config.yaml
crop_scale_min: 0.5
horizontal_flip: true
color_jitter: 0.2
arch: "gmlp"
width: 192
mixing: "cutmix"
residual_init: "zero_last"
optimizer: "adamw"
learning_rate: 0.0011
beta2: 0.98
l1_shrink: 0.003
max_steps: 23000
epochs: 30.2
lr_schedule: "step"
weight_decay: 0.1
Rows from block 9 of a small image classifier, named by matrix and row number. Rows with one number belong to one neuron. Each number is 500 + 40 x the weight over its row's rms, rounded and kept within 0 to 999. All counts start at 0. Numbers have three digits each.
After each neuron's rows are labels from the 100 images, of 14976, where the neuron reaches its largest size: "strongest on" is what is common among them. Only what is clearly more common there than usual is listed. The data: photos of arthropod specimens (BIOSCAN-5M).
# u: gMLP up (value half) (model.blocks.9.mixer.u.weight, 384x192), inputs 96-191
# v: gMLP up (gate half) (model.blocks.9.mixer.v.weight, 384x192), inputs 96-191
# out: gMLP down (model.blocks.9.mixer.out.weight, 192x384, transposed), outputs 96-191

u.312:581521519532551507479435510426405508558436563490432515505581471500531457546486529539495498407443494533555503505485433525460577532488516548476501480510430532452493483547503530560498499497484501554491590509430498543502496482559571460516481561509458486492445492419494510521484488476496487416
v.312:474460538554534520495508534511436473470514527536498467503470567511465460523491570515464502540529446548474553473510425454391457547541490507502536490432570496508513476438466511580514572438503491451473467551494468462474513491466500522566472476524520427419521556537495526455589452523412537508
out.312:495533646493550471457505479499567428448599476522484495501514575516502508573501504537483438579532536501497523463453511475484493501519506538462489459420527521557551538432449541539580564520499529555503471511441496537518468468567502487497499459538497472497581494556504501402483441486476512475
strongest on: order Diptera

u.209:560513471495476607495505461498475532496453532443441499458541520497468539490595549541464443492438508498500482563518501494435568467502464564485502524495476551479449501542524486611474502529449480508552496568425430514514550427558514437500465569529452478493521530471502498495495511485488514413
v.209:486541456510448524606476562557499496501498502533490463444489515464496525441564471494497500479474467476536507595539515529471512467511476537572495555484520489461380501523533467541457508491496470462459460566516448424442574491454512431507464476457499512502500483478466466592461592516445473482
out.209:460510524552524472570517526512485474522479558499533520476464448483553494487478434488492484458482453453536514523492559510483457532555491510550520556541518447507458590507507506510501559479476506476548568569560466528456508496508396445503494525519473470661522524454502512482517544490498369506
strongest on: class Collembola; order Entomobryomorpha

u.22:534451475487537515547563472516454527556443569482422530506574416497566475532586534522461453451471501493521447548436537555486592437534472545500490491507449518471472480525494520486512527521524499516531516526386504528521470436555575459532463529533444482488392500400505533532513500512497448485
v.22:442527501547498500622491588492475486436516499547546446453510496513488457446520502516484378495486486463517466524521569525480487498505460530595483446460478484534410444486537452484482495480539540461463531484461520500472475473429567508497477477461526515480545548472494521519492462540490481518
out.22:455421447471470418515582504535525499470492501486552569471515441506495498436499519547484504511508461515431429494531546515441479462517475483496443489464547504515484473500528477646491511456531479430456581472521532447585442511499511547438438500508473510411468499472510488504518560526535505533
strongest on: order Lepidoptera

u.205:544504475531470541519486506479443498502477581429466492432574542488496505503544523542491438455432513490546460517490470509470545493517451539484483500501481535447423495546539480541470493507436423517502525584459470520534524421525544441493478620552500517495510561469480521498460519443496497394
v.205:470498501523484503551453478440450503529493587438488507475557485501497484522492564537515458472458469493514471529462493497474510513515460494476408525499466578477459544546511484561485537486453459511495636618502471538530506476536514410466464587524455491469562568407431480451480521471448507472
out.205:473503518587496508568515516533500494511540425515500485473500504490470480485527381542445518541525516472533511517534516545535466500477485532539524459452493442476443477407497474510498465479503458458462541512492505472431491532475489494493502453509502533543561567493507519465561547529423507553
strongest on: order Coleoptera

u.147:575493424496475559484552478525468504519385550436411517487560487463509509510605498531483502453476506510496464567553517532500584462481452534476523486503500495421454503587557472537504479461493467487552499561453485502528539473531529509501419556534455463497477551453507526501469495482530488403
v.147:483468503505457499505561560560519462445524488480512482478427498437463505437510500534447509517469491504475537563524516496422479462550494516574500490460543469432389467491516471551468535500499416420508462524567451450537565502438484497517402468496540495508494524504501448516520504533552516502
out.147:490524539467517444532512499532607426455565450503492518463507462497542567480543489524502464501506488458479459485476555481440494451522476523531384528495522481568501530507454545618526519522529517510486510506482497522583458465538477475441474467521467465527511429515484462539509513516540456502
strongest on: order Diptera; family Muscidae

u.83:516470477535495523540470473428439510521456549444483520478508476476522459484518600501473408467472479528502433535475524546425507466525499522497440474504452587460477499512512480528461574518407475514520544588451451520540506448568537481493500609524420487498512511403465560459531556488396499465
v.83:414450545503485479563512553472509451452556468519537446424502475529454438468445523585509484532500494483484567492475491492486443543568462499569507417416525458513509443484482477520478519505475513436522472454537478521504478485431523479548460456547521489450491501499539502499537488519465540521
out.83:508465531484550444489523524493566475501498497561500497520501455513498517527492503419511508488573530505479512395452497494498529499465537498459447498516513503571549527447443516515587565504546590496517483498465599578574454562527496473540617449481493494506469470503489508521541462514513486560
strongest on: order Lepidoptera

u.354:498450455444478473482522437505465547564469522423485543493521466449519473441486578551491524527482481552499445505501523514488499454525453457466448471483494611457504456567535484501445526560463432523519577484507480477509472486522563499472439546554448511435432518480454474528489587507494500499
v.354:512499431509499483483506517525541468484512528408526494459422521466489537413497507492485515492478464512504500586438494450477449438504497508531476573471500525505406562535560493534520526501462434456475442582520385542498623508497451449522437503475462478479532471513521511504481598504419465497
out.354:506486491470511511476528486475497534502529477503500534417564501467473486478523492649481508527506553525523504516471540512488500500495439542488490496476460446511508469470550447509512482497503527504480526484444523530479495514528555539454429455609520546492472494506557545520512482497533490502
strongest on: order Hemiptera

u.155:531516452462437592522543440472469539493475510443499557441559536489470543496534487541513477462489546515519461499523479495449565517500425489448501498504512535506496505538508421579509505536453506523549539564488486513575541495546505476431465576559454526511472565444434479508486519444531479490
v.155:405431540501500468501569499518508457473531473498519496534438508533470468503433559447480526537529448532422572472494456488462420528505524473500511489422529483537522513465461502534502500456492493460522487479551507517505472538462472536528544488471473416435523498514556495473627471511436548544
out.155:523494482463512500491542511533477490530441569470485500531480465505486518492524519467505496357503534514459511548496503481509569473501543511490483515498533533501443553538496506535552570465530484489478492633500499532576480493515471387555492544443487489492448489411452492565467512496481494486
strongest on: class Collembola

u.35:473465461458539452583505518487517523494516498477513591454528437459583474488529481524440422476420421491460390548473561510423479453521484484547469501552507475497463495522542523530490476476518507494478549490456507473519477488506539459415461491540438465455494526480478500503491554542512444478
v.35:523571465541530421513376539454453508541446574554504465496507540571554502521486497483542456482487459495500476505469483498521529497478518502507481488490412560508485504558536522483503444458474503573449501500474521529417433528560592506511550574484457484458560483477549576451473505473429501504
out.35:464462513465522420487589503548556465489589468479491591535474435484528499488469483479487503510498472507469488502526519533402457495538538513486491525521580502476516505508495532623495487487516437521492524487516493415540471480522468536434453535472457468508554509535497455447515570503531499482
strongest on: order Lepidoptera; order Psocodea

u.351:528518496519492517514497489475489483527444556490477474423573541504545536524515494546458416495472509469512504506471503548483596484530411551500500472482461516497493501532561487540494508578411491525547494519445455547490518487618581465516464530546471479511471533462501567495486507473494450456
v.351:537518449542470515556482501517432534545425573453473540438519503466518509487516515537484475460442464503523500558471488538416515499503395521499515513508473552445409542551551485588471487495434419504492517570536416499485543466541563470474446544525430490493510559426490523491456549463477482457
out.351:438554496423496473488531502517537505476546461520538537461498559546511583503490484546545483556503451500429444462574500414417464492519465500483514520409580482561559467522486489542500446430492525523455484435495482458547480476542460505477495493544461437398539474497502481474537496503510502491
strongest on: order Hymenoptera

u.176:589508486482503477455450475518453535536500508497443509469551550423574512493568572543458517537445495556531493512522524454466541456520448532516449536561479543415512466562507519537414485502509486532456520478449469455468535455540553541457454518532511518489443534534470473513443501533502499446
v.176:528526430507492494584482558526533496487500492477509501455471471443481512424521463492487484480440447424504477650463542541448506413500499550562491491491497490433363508522608496538464476542487434472514479533496430498501549509474516473501449470454464504496482492473505500540486618524496441477
out.176:519596467491464496431453477499491567453513458521478460419513595495495537488578524562483552548515436461487508497561489404480508468483429545504497519508508502499508439476501475524456475477517506498502526444437493460493564501489523562468451415557560508496567569525448478461559484529523507500
strongest on: class Collembola; order Psocodea

u.299:519567502503543490505496511447499477524463592498485528471580485517501519516451461564477462475504504461497507498499525558477525519516471579467514455458460493469502488502583499553512509523400501571559496492476493543527507520613527449518488519559502480517482529422507568497503500443507441462
v.299:587553506531505471492519491546414460520519517514430493429541606508557537523536503583442494525507487467506504480524500469396558471518425561506479494471517535495478481487507504604463490582498476502519446505487475474461568465499563509485473482563514498471466539516463509517529498493480513458
out.299:425487511454495442490463548478547502470541477515587504448517508503496563524466562497562490567503460494450470449519479431416446509504467463481399504496512534546544475499504476551500424488465563502448542456503512476509477492496518521436505495510500492452579520507504487482536432491506527502
strongest on: order Hymenoptera; family Ichneumonidae

u.184:506475458483466543551533454503466533502479536436459539467518515488501536458524541542481450480434463489499460566466538483448532430517447523499455511495522529474469515574547522509486510532440449517525516574480432494546533459584517451469442557553401449469504506417475484486477564507491479451
v.184:493554454498494461483485499530525520508497492504481501540444498569538524501511430406516533498491462491441529506480425453476499478421540494495577525507499458485493515510504520589463344456477429535463485489520498490440492523499476504519556493412472455465556503515577464484563509493500515504
out.184:506495501502489594512479494476490547483491513489492449480539565480472460490542511580466488504463563496586446596469532476563509471470491502516543427441527549472433409494582456467494547552549486476549478526456500487467518486465551500508397472508529576488477542485437515501444475516564507490
strongest on: class Arachnida

u.296:505551492497478518530504501490481494514476609501446508444568524498499503521492442525448416510468541459551487540500477563493513508530464537468540446451493491418400455528568455559456487488478419541526502513467476521511463423555593432500465588529522536517518598446520512418436514459507484383
v.296:550558489508523512497482508525537503515500535518476566518450535453527538484489475464489519499515453475495477540480499489405497457500531555502540598524539494472476602508498563520504517528478428510502433599505392497473594484531439475526472492463437420523511498527462502503509601513475430494
out.296:435453495495507437506472530446490485505548501538538491422586441506494491494512534591507492506567548517499502452387509484503512497478435506485380491493448455550515494454498470502586476487506571508480514513475580573513462569512581507490498435568512538474549452461567536538538461499457503558
strongest on: order Hymenoptera

u.353:533476469512502548518502471464454503511480547386465482468533477471503510489515530517481479465434479482543464550483500519475537460516447496484450512536462604458484500597523486542469516507435473522556579574453466518539522474559525409493464589511456499502503531442446487474484541488495487466
v.353:469453498536510509554480416519487553507518501471412422531508492570490429529525548484495500485456505544531503527467444446541535484493531425491520471471467490496513444519481512500447465470541462540526555509477498517471459419475488524557495593476502474364495507434514422479521492505481536454
out.353:508498497562482534555538490508477480537498533500493499493537471427529450493498469533522482479500527497589478486498507586499496510524492484486518507585538533477495478545480502460476551506502477507554594510525509429495507486487478491443481574542521536645454520474402463518487552483529464501
strongest on: order Hemiptera

u.30:520478450477428632496532448482486544478462505477447475435583520501439544494572593504522491501501543547533482530519482476488582434485400480463487495480455539513497454504491418576505504506467517511516492563399465474532543462503565504506484516535483516457473480471496500523510479452455544486
v.30:579559488571499497526453532545512502518505516500460505493476557493486568488534482469469499501481470465506503545517454455429554461520500547548524582528473528397433583533521518547489479532470395489500429584500367500481575440488465474540458495448471438486540482506504496469472571494422498448
out.30:531511507570516443527489564534535416480581469527502451463510484521551570532540445531500458441510545477552447453493459461495563477526477491507424513583464524522510503530438492472528565564498532524494441546484515543562508477499484464482487516518519520532454427519482495534453539465456517493
strongest on: class Collembola

u.241:516500458443478514464538454559526615529468508463487519537430533492464584436492493473500564495500499524464488585452477413514483426466546489504548606451541504527459605497499516520500456526525386464520470525535481526512535530498420454526505482464429477461492516508476447506506560542493463505
v.241:508501520521543588491524466493382536547476503495399500572524540500499449560478478500495491428496576531560495491469494547516533578516531543454542457487507474487534461476489512490529565557532519572499488480447502531460497482517511511526512501499506518502406515465466529520479467462537484452
out.241:444482425445439511478522530428502510447474567429579533423461494474447537437464514551516528517463482486467501533454495532485447511525431489505502497466425485486477477558576440492477540494417462471509507467548453553511562507479536469458421495513522537509489505497580562558437543474495523486
strongest on: order Diptera; family Drosophilidae

u.163:558504504503516584517499484496437517510466557435414513482515513473501523528549550529441472454406494512565491545523510492421541501512462595494485522492471518445463496545527484581464534500452486511535546594416409508536552412575501420489490566511456507530504532456459495542494507470476480389
v.163:463471496476482525533476443477511566544509501469459542475492461518456476479499564588514521503460522570497502517456439424511494524533456497477485522500440482463507547495503488520397435410436490536474573546520474536499520460507468348478492506564479500519570506461562419472507518489425546456
out.163:491446509499507512541467526488443488572492598493487551494505449400507445479483541523489538494512503488567524511405535542505475508525499527505467564538461514464471584478517502489499612540463486476441562541504467509397547490515478409512496483531483543609496558451445535541484521529403436506
strongest on: class Arachnida; order Sarcoptiformes

u.126:519459415487497605508495500435481521531394611465457501506564434430491454522510556536502501408484497507501480500501524535496521518525487487457528499539510477473490515508563504499474505475472473508526570516489463499513521505529522501551467605569489492503444529368495540557503526501547458482
v.126:493446534507529472504562479581547474498547469505453500535462544533487476520515537469434501532510447508433553499509448436451483461518538494517516498444573490494501519452481537527490496490502441465518443536502502472499490483478469513542517491491461378405541500524526472425664484523421533511
out.126:463492519480433520492526450536446483476540492429509512521457528520451568497469455561499506492490504527553534469501442514498477553544509486454536467523462469505506475555499448466471564523457462503478439476547458522505538451471458413412511493537530559541498483502488458501493524426449569462
strongest on: order Diptera; family Muscidae

u.315:624540479466503490469487469525500506548496532498352539495560508442588563492610495499442500537496497525529478509523534534465507472498444606518500549551498503466495444511534535535421470545502472530474508469441489456403551486509584536478488494528507511525436555531498503558493528520559448473
v.315:537483524497529405479488481537533434448559485525516462482499552443598530508542513539433496587532449515527500459604515428468476457566482504527450540498529517499498437486475523597471514502521493473506467449480488429508523465460507550489433471559538504479455480578501437476523495533478476497
out.315:430426512472506579588600516480538502506477481479544568511499394502468445467456460514483479437502563496511496537428560559544477527489511482514529492484485459514490543486502466485550488507493530439539506571544526547495461530505465432516512501499425496569509449424541520474505511511483465539
strongest on: class Collembola; order Entomobryomorpha; family Entomobryidae

u.328:565460470487523590490541450475462511535441527421454559496562470433533473527524503558503499408440520548535440518477504527497529499520446468446516489528503518481502487591495501546492498536471515539547539542471487510549502486596495482458453567565425526510443481457469483532451529486519474478
v.328:544607417529508462506438529557502491548481553508481535525456489548545579499493435454531502449451443428471495529530443501470544501456534529501501548560423517439464521535536541533475417443459442542428499514508494465472493503508500461505523504427493490495553497490537489479483578458478498489
out.328:462475479443462429480505474470483531516525491492518613501468489483488450487444504594570596524535457541451523485490466486500402538500500493466564541510568453541514543500504519456486451456482473496446555414580501481447490562505464522439487465562493504505504458558527489502507518506534493524
strongest on: order Diptera

u.108:538480465511462569516509474483494511499432528406483494447509481434493526478525552506496443454435490515560464526502502532468561479523438502491450520524478585496451508575528476542497542516408483488577522597483447511513540471526523458492458543514453513493505543435453490511466550464487507478
v.108:516523501533515515519478516538486524520478511496440425526510482561502471524556492469482485472473475495490529601510432472506555456502550511535585469491532489416438505501505525526464466407522411494544499598456471491469462446472477494604484534442490445417536498473557457455544499507474531458
out.108:519493476548444507527496500518505514538509527504492499459513487435497486462508459581498500565475605480625482537484510530528497495545448519534514475519490490418455443521551458443428497601499439493499512471517480459469567472452517509444442510565564618573438543502484496526434549499512503480
strongest on: order Hemiptera; class Arachnida

u.249:527470489517484580539492467496460508505471511428457501474517516416487503488537546543476451497447522525584489553506514493438520460550467510512489510489520555459463506519547488544467544534427439474520503573475401495505576401530508478507447516552476499501504565430434510505483545505494467412
v.249:454498515508504499504535500566488461511500437503484502540478461543478492479513512428486530493506476519471564487520457500470473527436525509531492538470504494502487498464473486540459428439499435451434562492526498465495461540459511498487544483435485454449571525498559487493631496492495546514
out.249:473497539544498470475452469503426478532593535503457501521511581512533430557506492585520478513472548512584518515484428453516490531579504501490597453489524494411500455514511536469455587467523412533389453471491453438455505423487492526504477508527547524473498548529479487459453504483453532425
strongest on: order Hymenoptera; class Arachnida

u.162:566503477499482566525515482486477492500460536410446511452523485482496526482522520521453429478428487483539464546520509537443569450526444526492463496518472571483439496555527494540490501503430468508556541562441462505554536474562524441496454545502442494512504545423468488498480552490500487453
v.162:512507487497430583503504479451441509515444518443459490479517523519490516502523562515483405490461535527472450549510507496452534459516478520496485481471471571476466497517507467605473507507445440527562506547458423521528491453530529452511464569513427475462530549428497516446500524467435519436
out.162:554466495517487502489502476512471502593476573502480525500522484385504458491478535563528555519536496497583532486467494532527489520492476488479479554562498566476495536496498525401478584595494453496501582483534510455437573514489498501465485525564515568583431555494445506514469541489494461520
strongest on: order Lepidoptera

u.309:530579478520497500519474460483513483508517523460471544503530561488542499467494450542483411510436490473553437538558509513498513498531419509497552500523500545444507489590522530496441469490444449552512509495494431459520516466535493462427429546564486514517535568503466497475442591481475467448
v.309:455487508474460482536437463535505557578513467478480572497486511500478478452488546592522509509453500550488468530498473437500462494537478502502463516460497485490497554487500504518426458451443459518467520524523454494482492436521456399446475512575405478482593540474496449497494580507389508420
out.309:445551588578532433548479506537467449488580447531487457529463511502550449534489415513445472511464491488532547527545529531498462517531553527560528512522522432497499462473488548447487459464555504500498544463495487480449478458452474550502479458463546487501514522502535469463507461533519477476
strongest on: order Coleoptera

u.248:507482484482569460497523468474473528522524525470500539479566552500555489511511489529437450543453487508502431549491558493453531441543476498499450468497458477520509472523559529531506495500515521549512493490371508545504455412596555521475484502543449462431423529494462520459496499526516463426
v.248:469512495471500535489483532503481545543459571517436527461502489568489533537476515556537518457487502515445522483470401446469513546510435527456491583499461471495516538516491485602462453436443496532447493577519487536514513479511477350511509505542495481509577523429575457470516472470405539493
out.248:498521434474467436489513473541523538502530421484525556453446513494525543455498500531522545529497441512447396483525515422427475432491458485472485566556523507538526546530499513498493500506480479532410530467520512412529511520534479491408464452526448474465493490562453463488515570519473493537
strongest on: order Psocodea

u.272:522496491515473568534492494497460536529411569451491523435553486479503517512564508543461430434400509502501459524458500535464562483533435500487475489503469543446454490597537483540473508536445469511513518562473451513500522452546549402494469547560469499508498514425500521528453522472499512433
v.272:502516526511536482544411476480464493597515570517457542474511488524550457525454522534472418477480414538489468507468493468439481490548504506479495509497497550510505551497496548551510539454445486568473515536469463483441499453580501410513513587557377417413513503468507547436515507485418470424
out.272:452514462492471503456552466489491523481552474506535566514500512483480434494468431502516562586561508478497514473525508583509432539454494495466600475523553435511533465439499482443462500502512479500515590435536541435443460553490458550417540497530535598577538557510446480461522528494530497575
strongest on: order Hymenoptera; class Arachnida

u.277:606518515586559458489439519520478480607470491500408496511584444511560417534498496523421446514508419475478525502520536623472567467487517571530495471532445498371508469496495548506480500505496478547520538479435516482496462490583560503535483531501478429495474475480539543488523494515498483445
v.277:458561472489541476596438541464459534510496493520508496479575490540550541488540472496491396446445434472477427514538542485458513482492476515541403494505454541510473464540547497581493436456505526527459576499446495448482472471501599438443514552489446494421574492480498563500481530488502440448
out.277:493500498500486562547445427516504545508487422525459442506477556523486483495555546545525542456501533525568466515447525390599490459432481467501503558500496505564491556497469505484518487507573525482528505553471521522479497529495472443495471470521462512490538461497470436473495490558433475565
strongest on: order Diptera

u.70:593469474471484459440442473487503518544505487464497534443564511419494514467522608507472511558478491576500499500543526499457542474554458509509364525571451543464513475554510463536459514540474497537477543470471505472483509470493544531438469508527511541482428537531451491545472497491522541461
v.70:448495482548483500589511620601504486470477535494530427479435529485457518491481477500488512490473462434494520555502452461444502504522505492561565491450505432482399502517532501563512486511494429461501418549570386492488604461452454505515477484470505477438520535467521509556483529509431491484
out.70:562556451483465515415504415537478606483503467499437490457521577489484489467572528563480562509514466511486497502610500397494526450480461535485507490513544503467523434501505475567459489397529491513528520478439516434506513497509508559464456464551520518455577567507434419485540505521523523489
strongest on: class Collembola; order Entomobryomorpha; family Entomobryidae

u.324:515438458464469615510522451468454583514413516450430543500580492429494483485537550524533449486462554510547493543443534561489525481507445513493533506494508530459495522557500481505450536552458478525603491523502449557496523482537561505508473523586459488536463583389485520501464544497495481494
v.324:416471530504508483494535503514537469468514438505512486550446495554461482498456506429513514519509472557452579483515426493468428537487525468502539477440559447536515507476470498569501422455486474480509482475545498520490474527471463544522559498457486409440556480516576481486606475491475568523
out.324:542490502518510518492513459519429509544433563498436500505568486464533467510557460586520462419483559508583470579496520506549560477525503522482543462497548498441438472544533497449480531508540464524506497560483490490499474475521520476563419536516492511487427557459501541558424519493525481455
strongest on: order Diptera

u.1:569492459491500586519518466502463499526407595441440527478549472433511500486547535494509484461477502508542477548478547567483553452501464539483506535497505591450447505565509473513494527541494451493564541579461468533531520485569547466523474581519433497537463525413475500536453548501522450494
v.1:475487502493504506543469427507469536542510519487441527509474526485525458497470545508485493461462422560513449535424500429453478459512513500500485557494528503560522589499476560524511489509482502534479505547456426503477532416574458477505497542508354410426536500472448464431513539520419436424
out.1:474513511510487494528428483472495500534489548532472480502539468497557465521516442585533454459500530419518491547458561511576494482537490530504540490522541419468490517508495537368453506498515463519464566515512421498479478445499485446496425506540528534576455502396501523505431509511565455443
strongest on: order Diptera; family Muscidae

u.256:478483442438543428590508519470527518499506505487535577420538445484547487500494485536465423462411437521461443538491537538462483464506503449524453461487514503537517492557538519510531441465512557493491552507447526495535463509507539465416477465526431448416508502453484542458502515536504455501
v.256:445502516500512448536502538496452473534517531476535537499535480541561514521464472568506439521446377485437481527531483533431487509582472499501471508485503515471498504506512550488430445480452476514500542496507441483509431448499490458469495534536469432441541527413526476438514516495440512424
out.256:494476493489523428509570485567490470523506513504476580533480448504562488482489460483453455473493501499482411509496527533406497457545535540503499492515595514468484499505508538669504541496551438508486495508482512442554465459544485480477473534477444491476474530489478497478493595539480446473
strongest on: order Lepidoptera

u.245:529478478520459557532507494469436494528434615443474508463535496444515499497524546517503439465438505506563458537487500533431542489531439514502474486500488587462442503561532490547456527527424439493530547583475421523512555430551551460487476565538455508517480554430458538518455564484480477458
v.245:513587417516509427581411554515507551539470505548491476494521479544544571505541441457521443472480447419488443530502515487497594476449512514529478514533409504478444496535563526531505402455506505564472497557482525459462460507495576460498530493440498501436524470453520520506474541473448482501
out.245:507459522496523487493506480513492462526514556483488526518504477461531428525490516717505506498523468501515527541466494549502482519525491496487516515504528499468502525497471542438484531545498448503523533521528477504487490498513480478496392532608490482518480482480517490511513513500491489496
strongest on: class Arachnida; order Trombidiformes

u.21:583510517532544475466455473520458528605516484485407522510557494516518419502488522521414494537496454497498529532494550619494517467503513580507486459479450494357511434502538528522418532499480456565503536454457500473459458467600597514524490518507483438478449501488534526468506490515489505406
v.21:465466504547461518503537451543410479505497492411448480509468494515488518520492521495512486494454502544503521497519429505492510514530475467481502504497494531493479501574484480568448509543431393490513500540531404501493547437469474479488470547491467478466513531480486464513496517470475547460
out.21:505514461506444543536454449497512558471491426520477438467516537490430509457574540550555558481514558494553486503475508417595501469416420457495460530517477508548488514498496450503513465479549538461509525518482558480501506569451510504449455458529516568504541498497453425492492487520476511590
strongest on: order Lepidoptera

u.26:623501475480492500459493453538501528525503498494390493468570540455543541479627500502421503530493520559532484536549544504487557442494456595531491507499496498453471427506553500599450485560506471500514492482418485475430556478483587542494465484506509525469453545537502506551491516514512485473
v.26:495511436517426577551461534488424524493453594463485495413541490513480489473515509546499468450458540432528476539422462455488531492495458532510506504487483531451390490538558442552490467479459461491530521564476469541514497489498531392516459507532502535483552533366523481431443546498449525491
out.26:526534494519480419448426498511498485471532462510486416498492563530529594534524566475525518565504448496478499457622415429488533496531486486480443505525464559489512454527481508520442500491489463551464491423502483461555514472473532547475515531495570508430530486560492460494508498450469592481
strongest on: class Collembola; order Entomobryomorpha

u.206:579487442497491594488537470513468512524411551393455516472563464447512523492582552520478465404453495524495494553506526551477574451483421540477482548545497556487458534527504486502493524546455476483541536592470454536553512487548502482515447570521459492537478546419457525515504553482520477473
v.206:564546495555511494572469562538532480491514498500485472497473503508499571492556444469481474464474482419518503581539490493436561451528526544564497534529494510398384556518505509575500483527496438475523458610505405497532576455474469411530483492444486478509512455472496461496464570500439493461
out.206:511536419513457507531502471496511527504498547508479523461527488432535459454526442499513513532502502423563456520503523532488479493497454537506579503555529469415465455501548489522407479497499439493520550442514477395457529503493526538465455499536513567595467579485444497508482591527580409504
strongest on: order Diptera; family Muscidae

u.166:503516472503482528531481520443515476500458566447499517421535491479491551500502502558498492440450496469536468524493489509447528491522414532499506511513489523460468528553559485522498499519386476510522517540499436549564590425529518393514454562548496487510491511446487559522430543452500464428
v.166:511523463504466504560491550572498504509494471490501509493468497481491526436543500478503489478476421462495472586558525518428531448496510531596427559521494507425388505532527487514460519521495448457447508564508461401515544490461504475485478491443471499484498504489447491570491619515434487483
out.166:476470487479485478502527449521593503471556474500484519498511457461511433477514459622525506548519522481492488531491533497546470465501495501490543474510618449491506499501507500396486462495551502477560484484502516490499449501495479500490385471552492501509527475485550434481504520546571484520
strongest on: order Hymenoptera

u.153:532488485496510556529495483503454482542499523453438517465527514454498518496518521521456469487440506481560496573528523522427582425525461531503462495489471544465477506521519521543479527577450483530540515545444416487495583436561501475525472544519434458465441542421448543495463550491506473440
v.153:467554471524477532556459541519479467497480447506497456497475479523447486447503501475508486503493486495490540502556475537484468536469488508595490494473465519501454468460516475528425442491474425448451565476520480437444480516435543538508517481447507499460541581486558511503540505470492546501
out.153:462437564553509511527479502470364455527503627497467491513520470488525423561479489484561509448467560496593556525430451532557485566548515497476574496560500482450488531516495514463493508443503464505429522523526487484417506462468499457516517544494529521579472519463543522463442480458514477480
strongest on: order Lepidoptera

u.242:550460462514459567515546468507490538487462499491478520411559461494480524516580527539516482445460533490577473518477491514473589449478426492496468501564489546471473548641495448509502479559455495483554525641474495518552544439519506424458469564522455498504513505449458483496460529482504517484
v.242:414463532496503485515548484529520487485522435504517512533450490556452471476460527447491526544526447498406561482496488517464440509480515488511508491428534468522530500467477497514497479494486488471508508453544500502491448543483498533529538482459455421420535498516577510493661487509489550532
out.242:534432520496525523513488490463422497549466536502450497506594467457528385523516557557483446450502566563569474511486531544543527478521514521466482462489518540489509456495504483482514609489529526533513537515425522512507442488530581444551458523561505532488409502473449559551487486505488482478
strongest on: order Hemiptera

u.349:529472474490493511510507508473502484521465574430489527453503473446506506482496562546456442495481497497528479538450529495417530468551485553505442499489488567477470536542532520528507524520375466518504529559460404544500563462603512459499441545538466483495493507435514532521500562482455452470
v.349:522600460510507479507493499567498531514476447515492528528454523588522566494535424427502545472464446445455490517537467446451529482424505504497525538542467514463487525519526528552480369465497467530438502515515495409457485528481496481455540496407463453441554514503527483486521543487495504504
out.349:476458506514485493532447476488499505488504493496482468518467495495535451525504522602529505467496476490561487530363487479570486485516495441493547528603509556499510577540464542391477516596504484491577518514522471518462527489482475443502403531554494488513435433510491480485449509516487483509
strongest on: order Hymenoptera; class Arachnida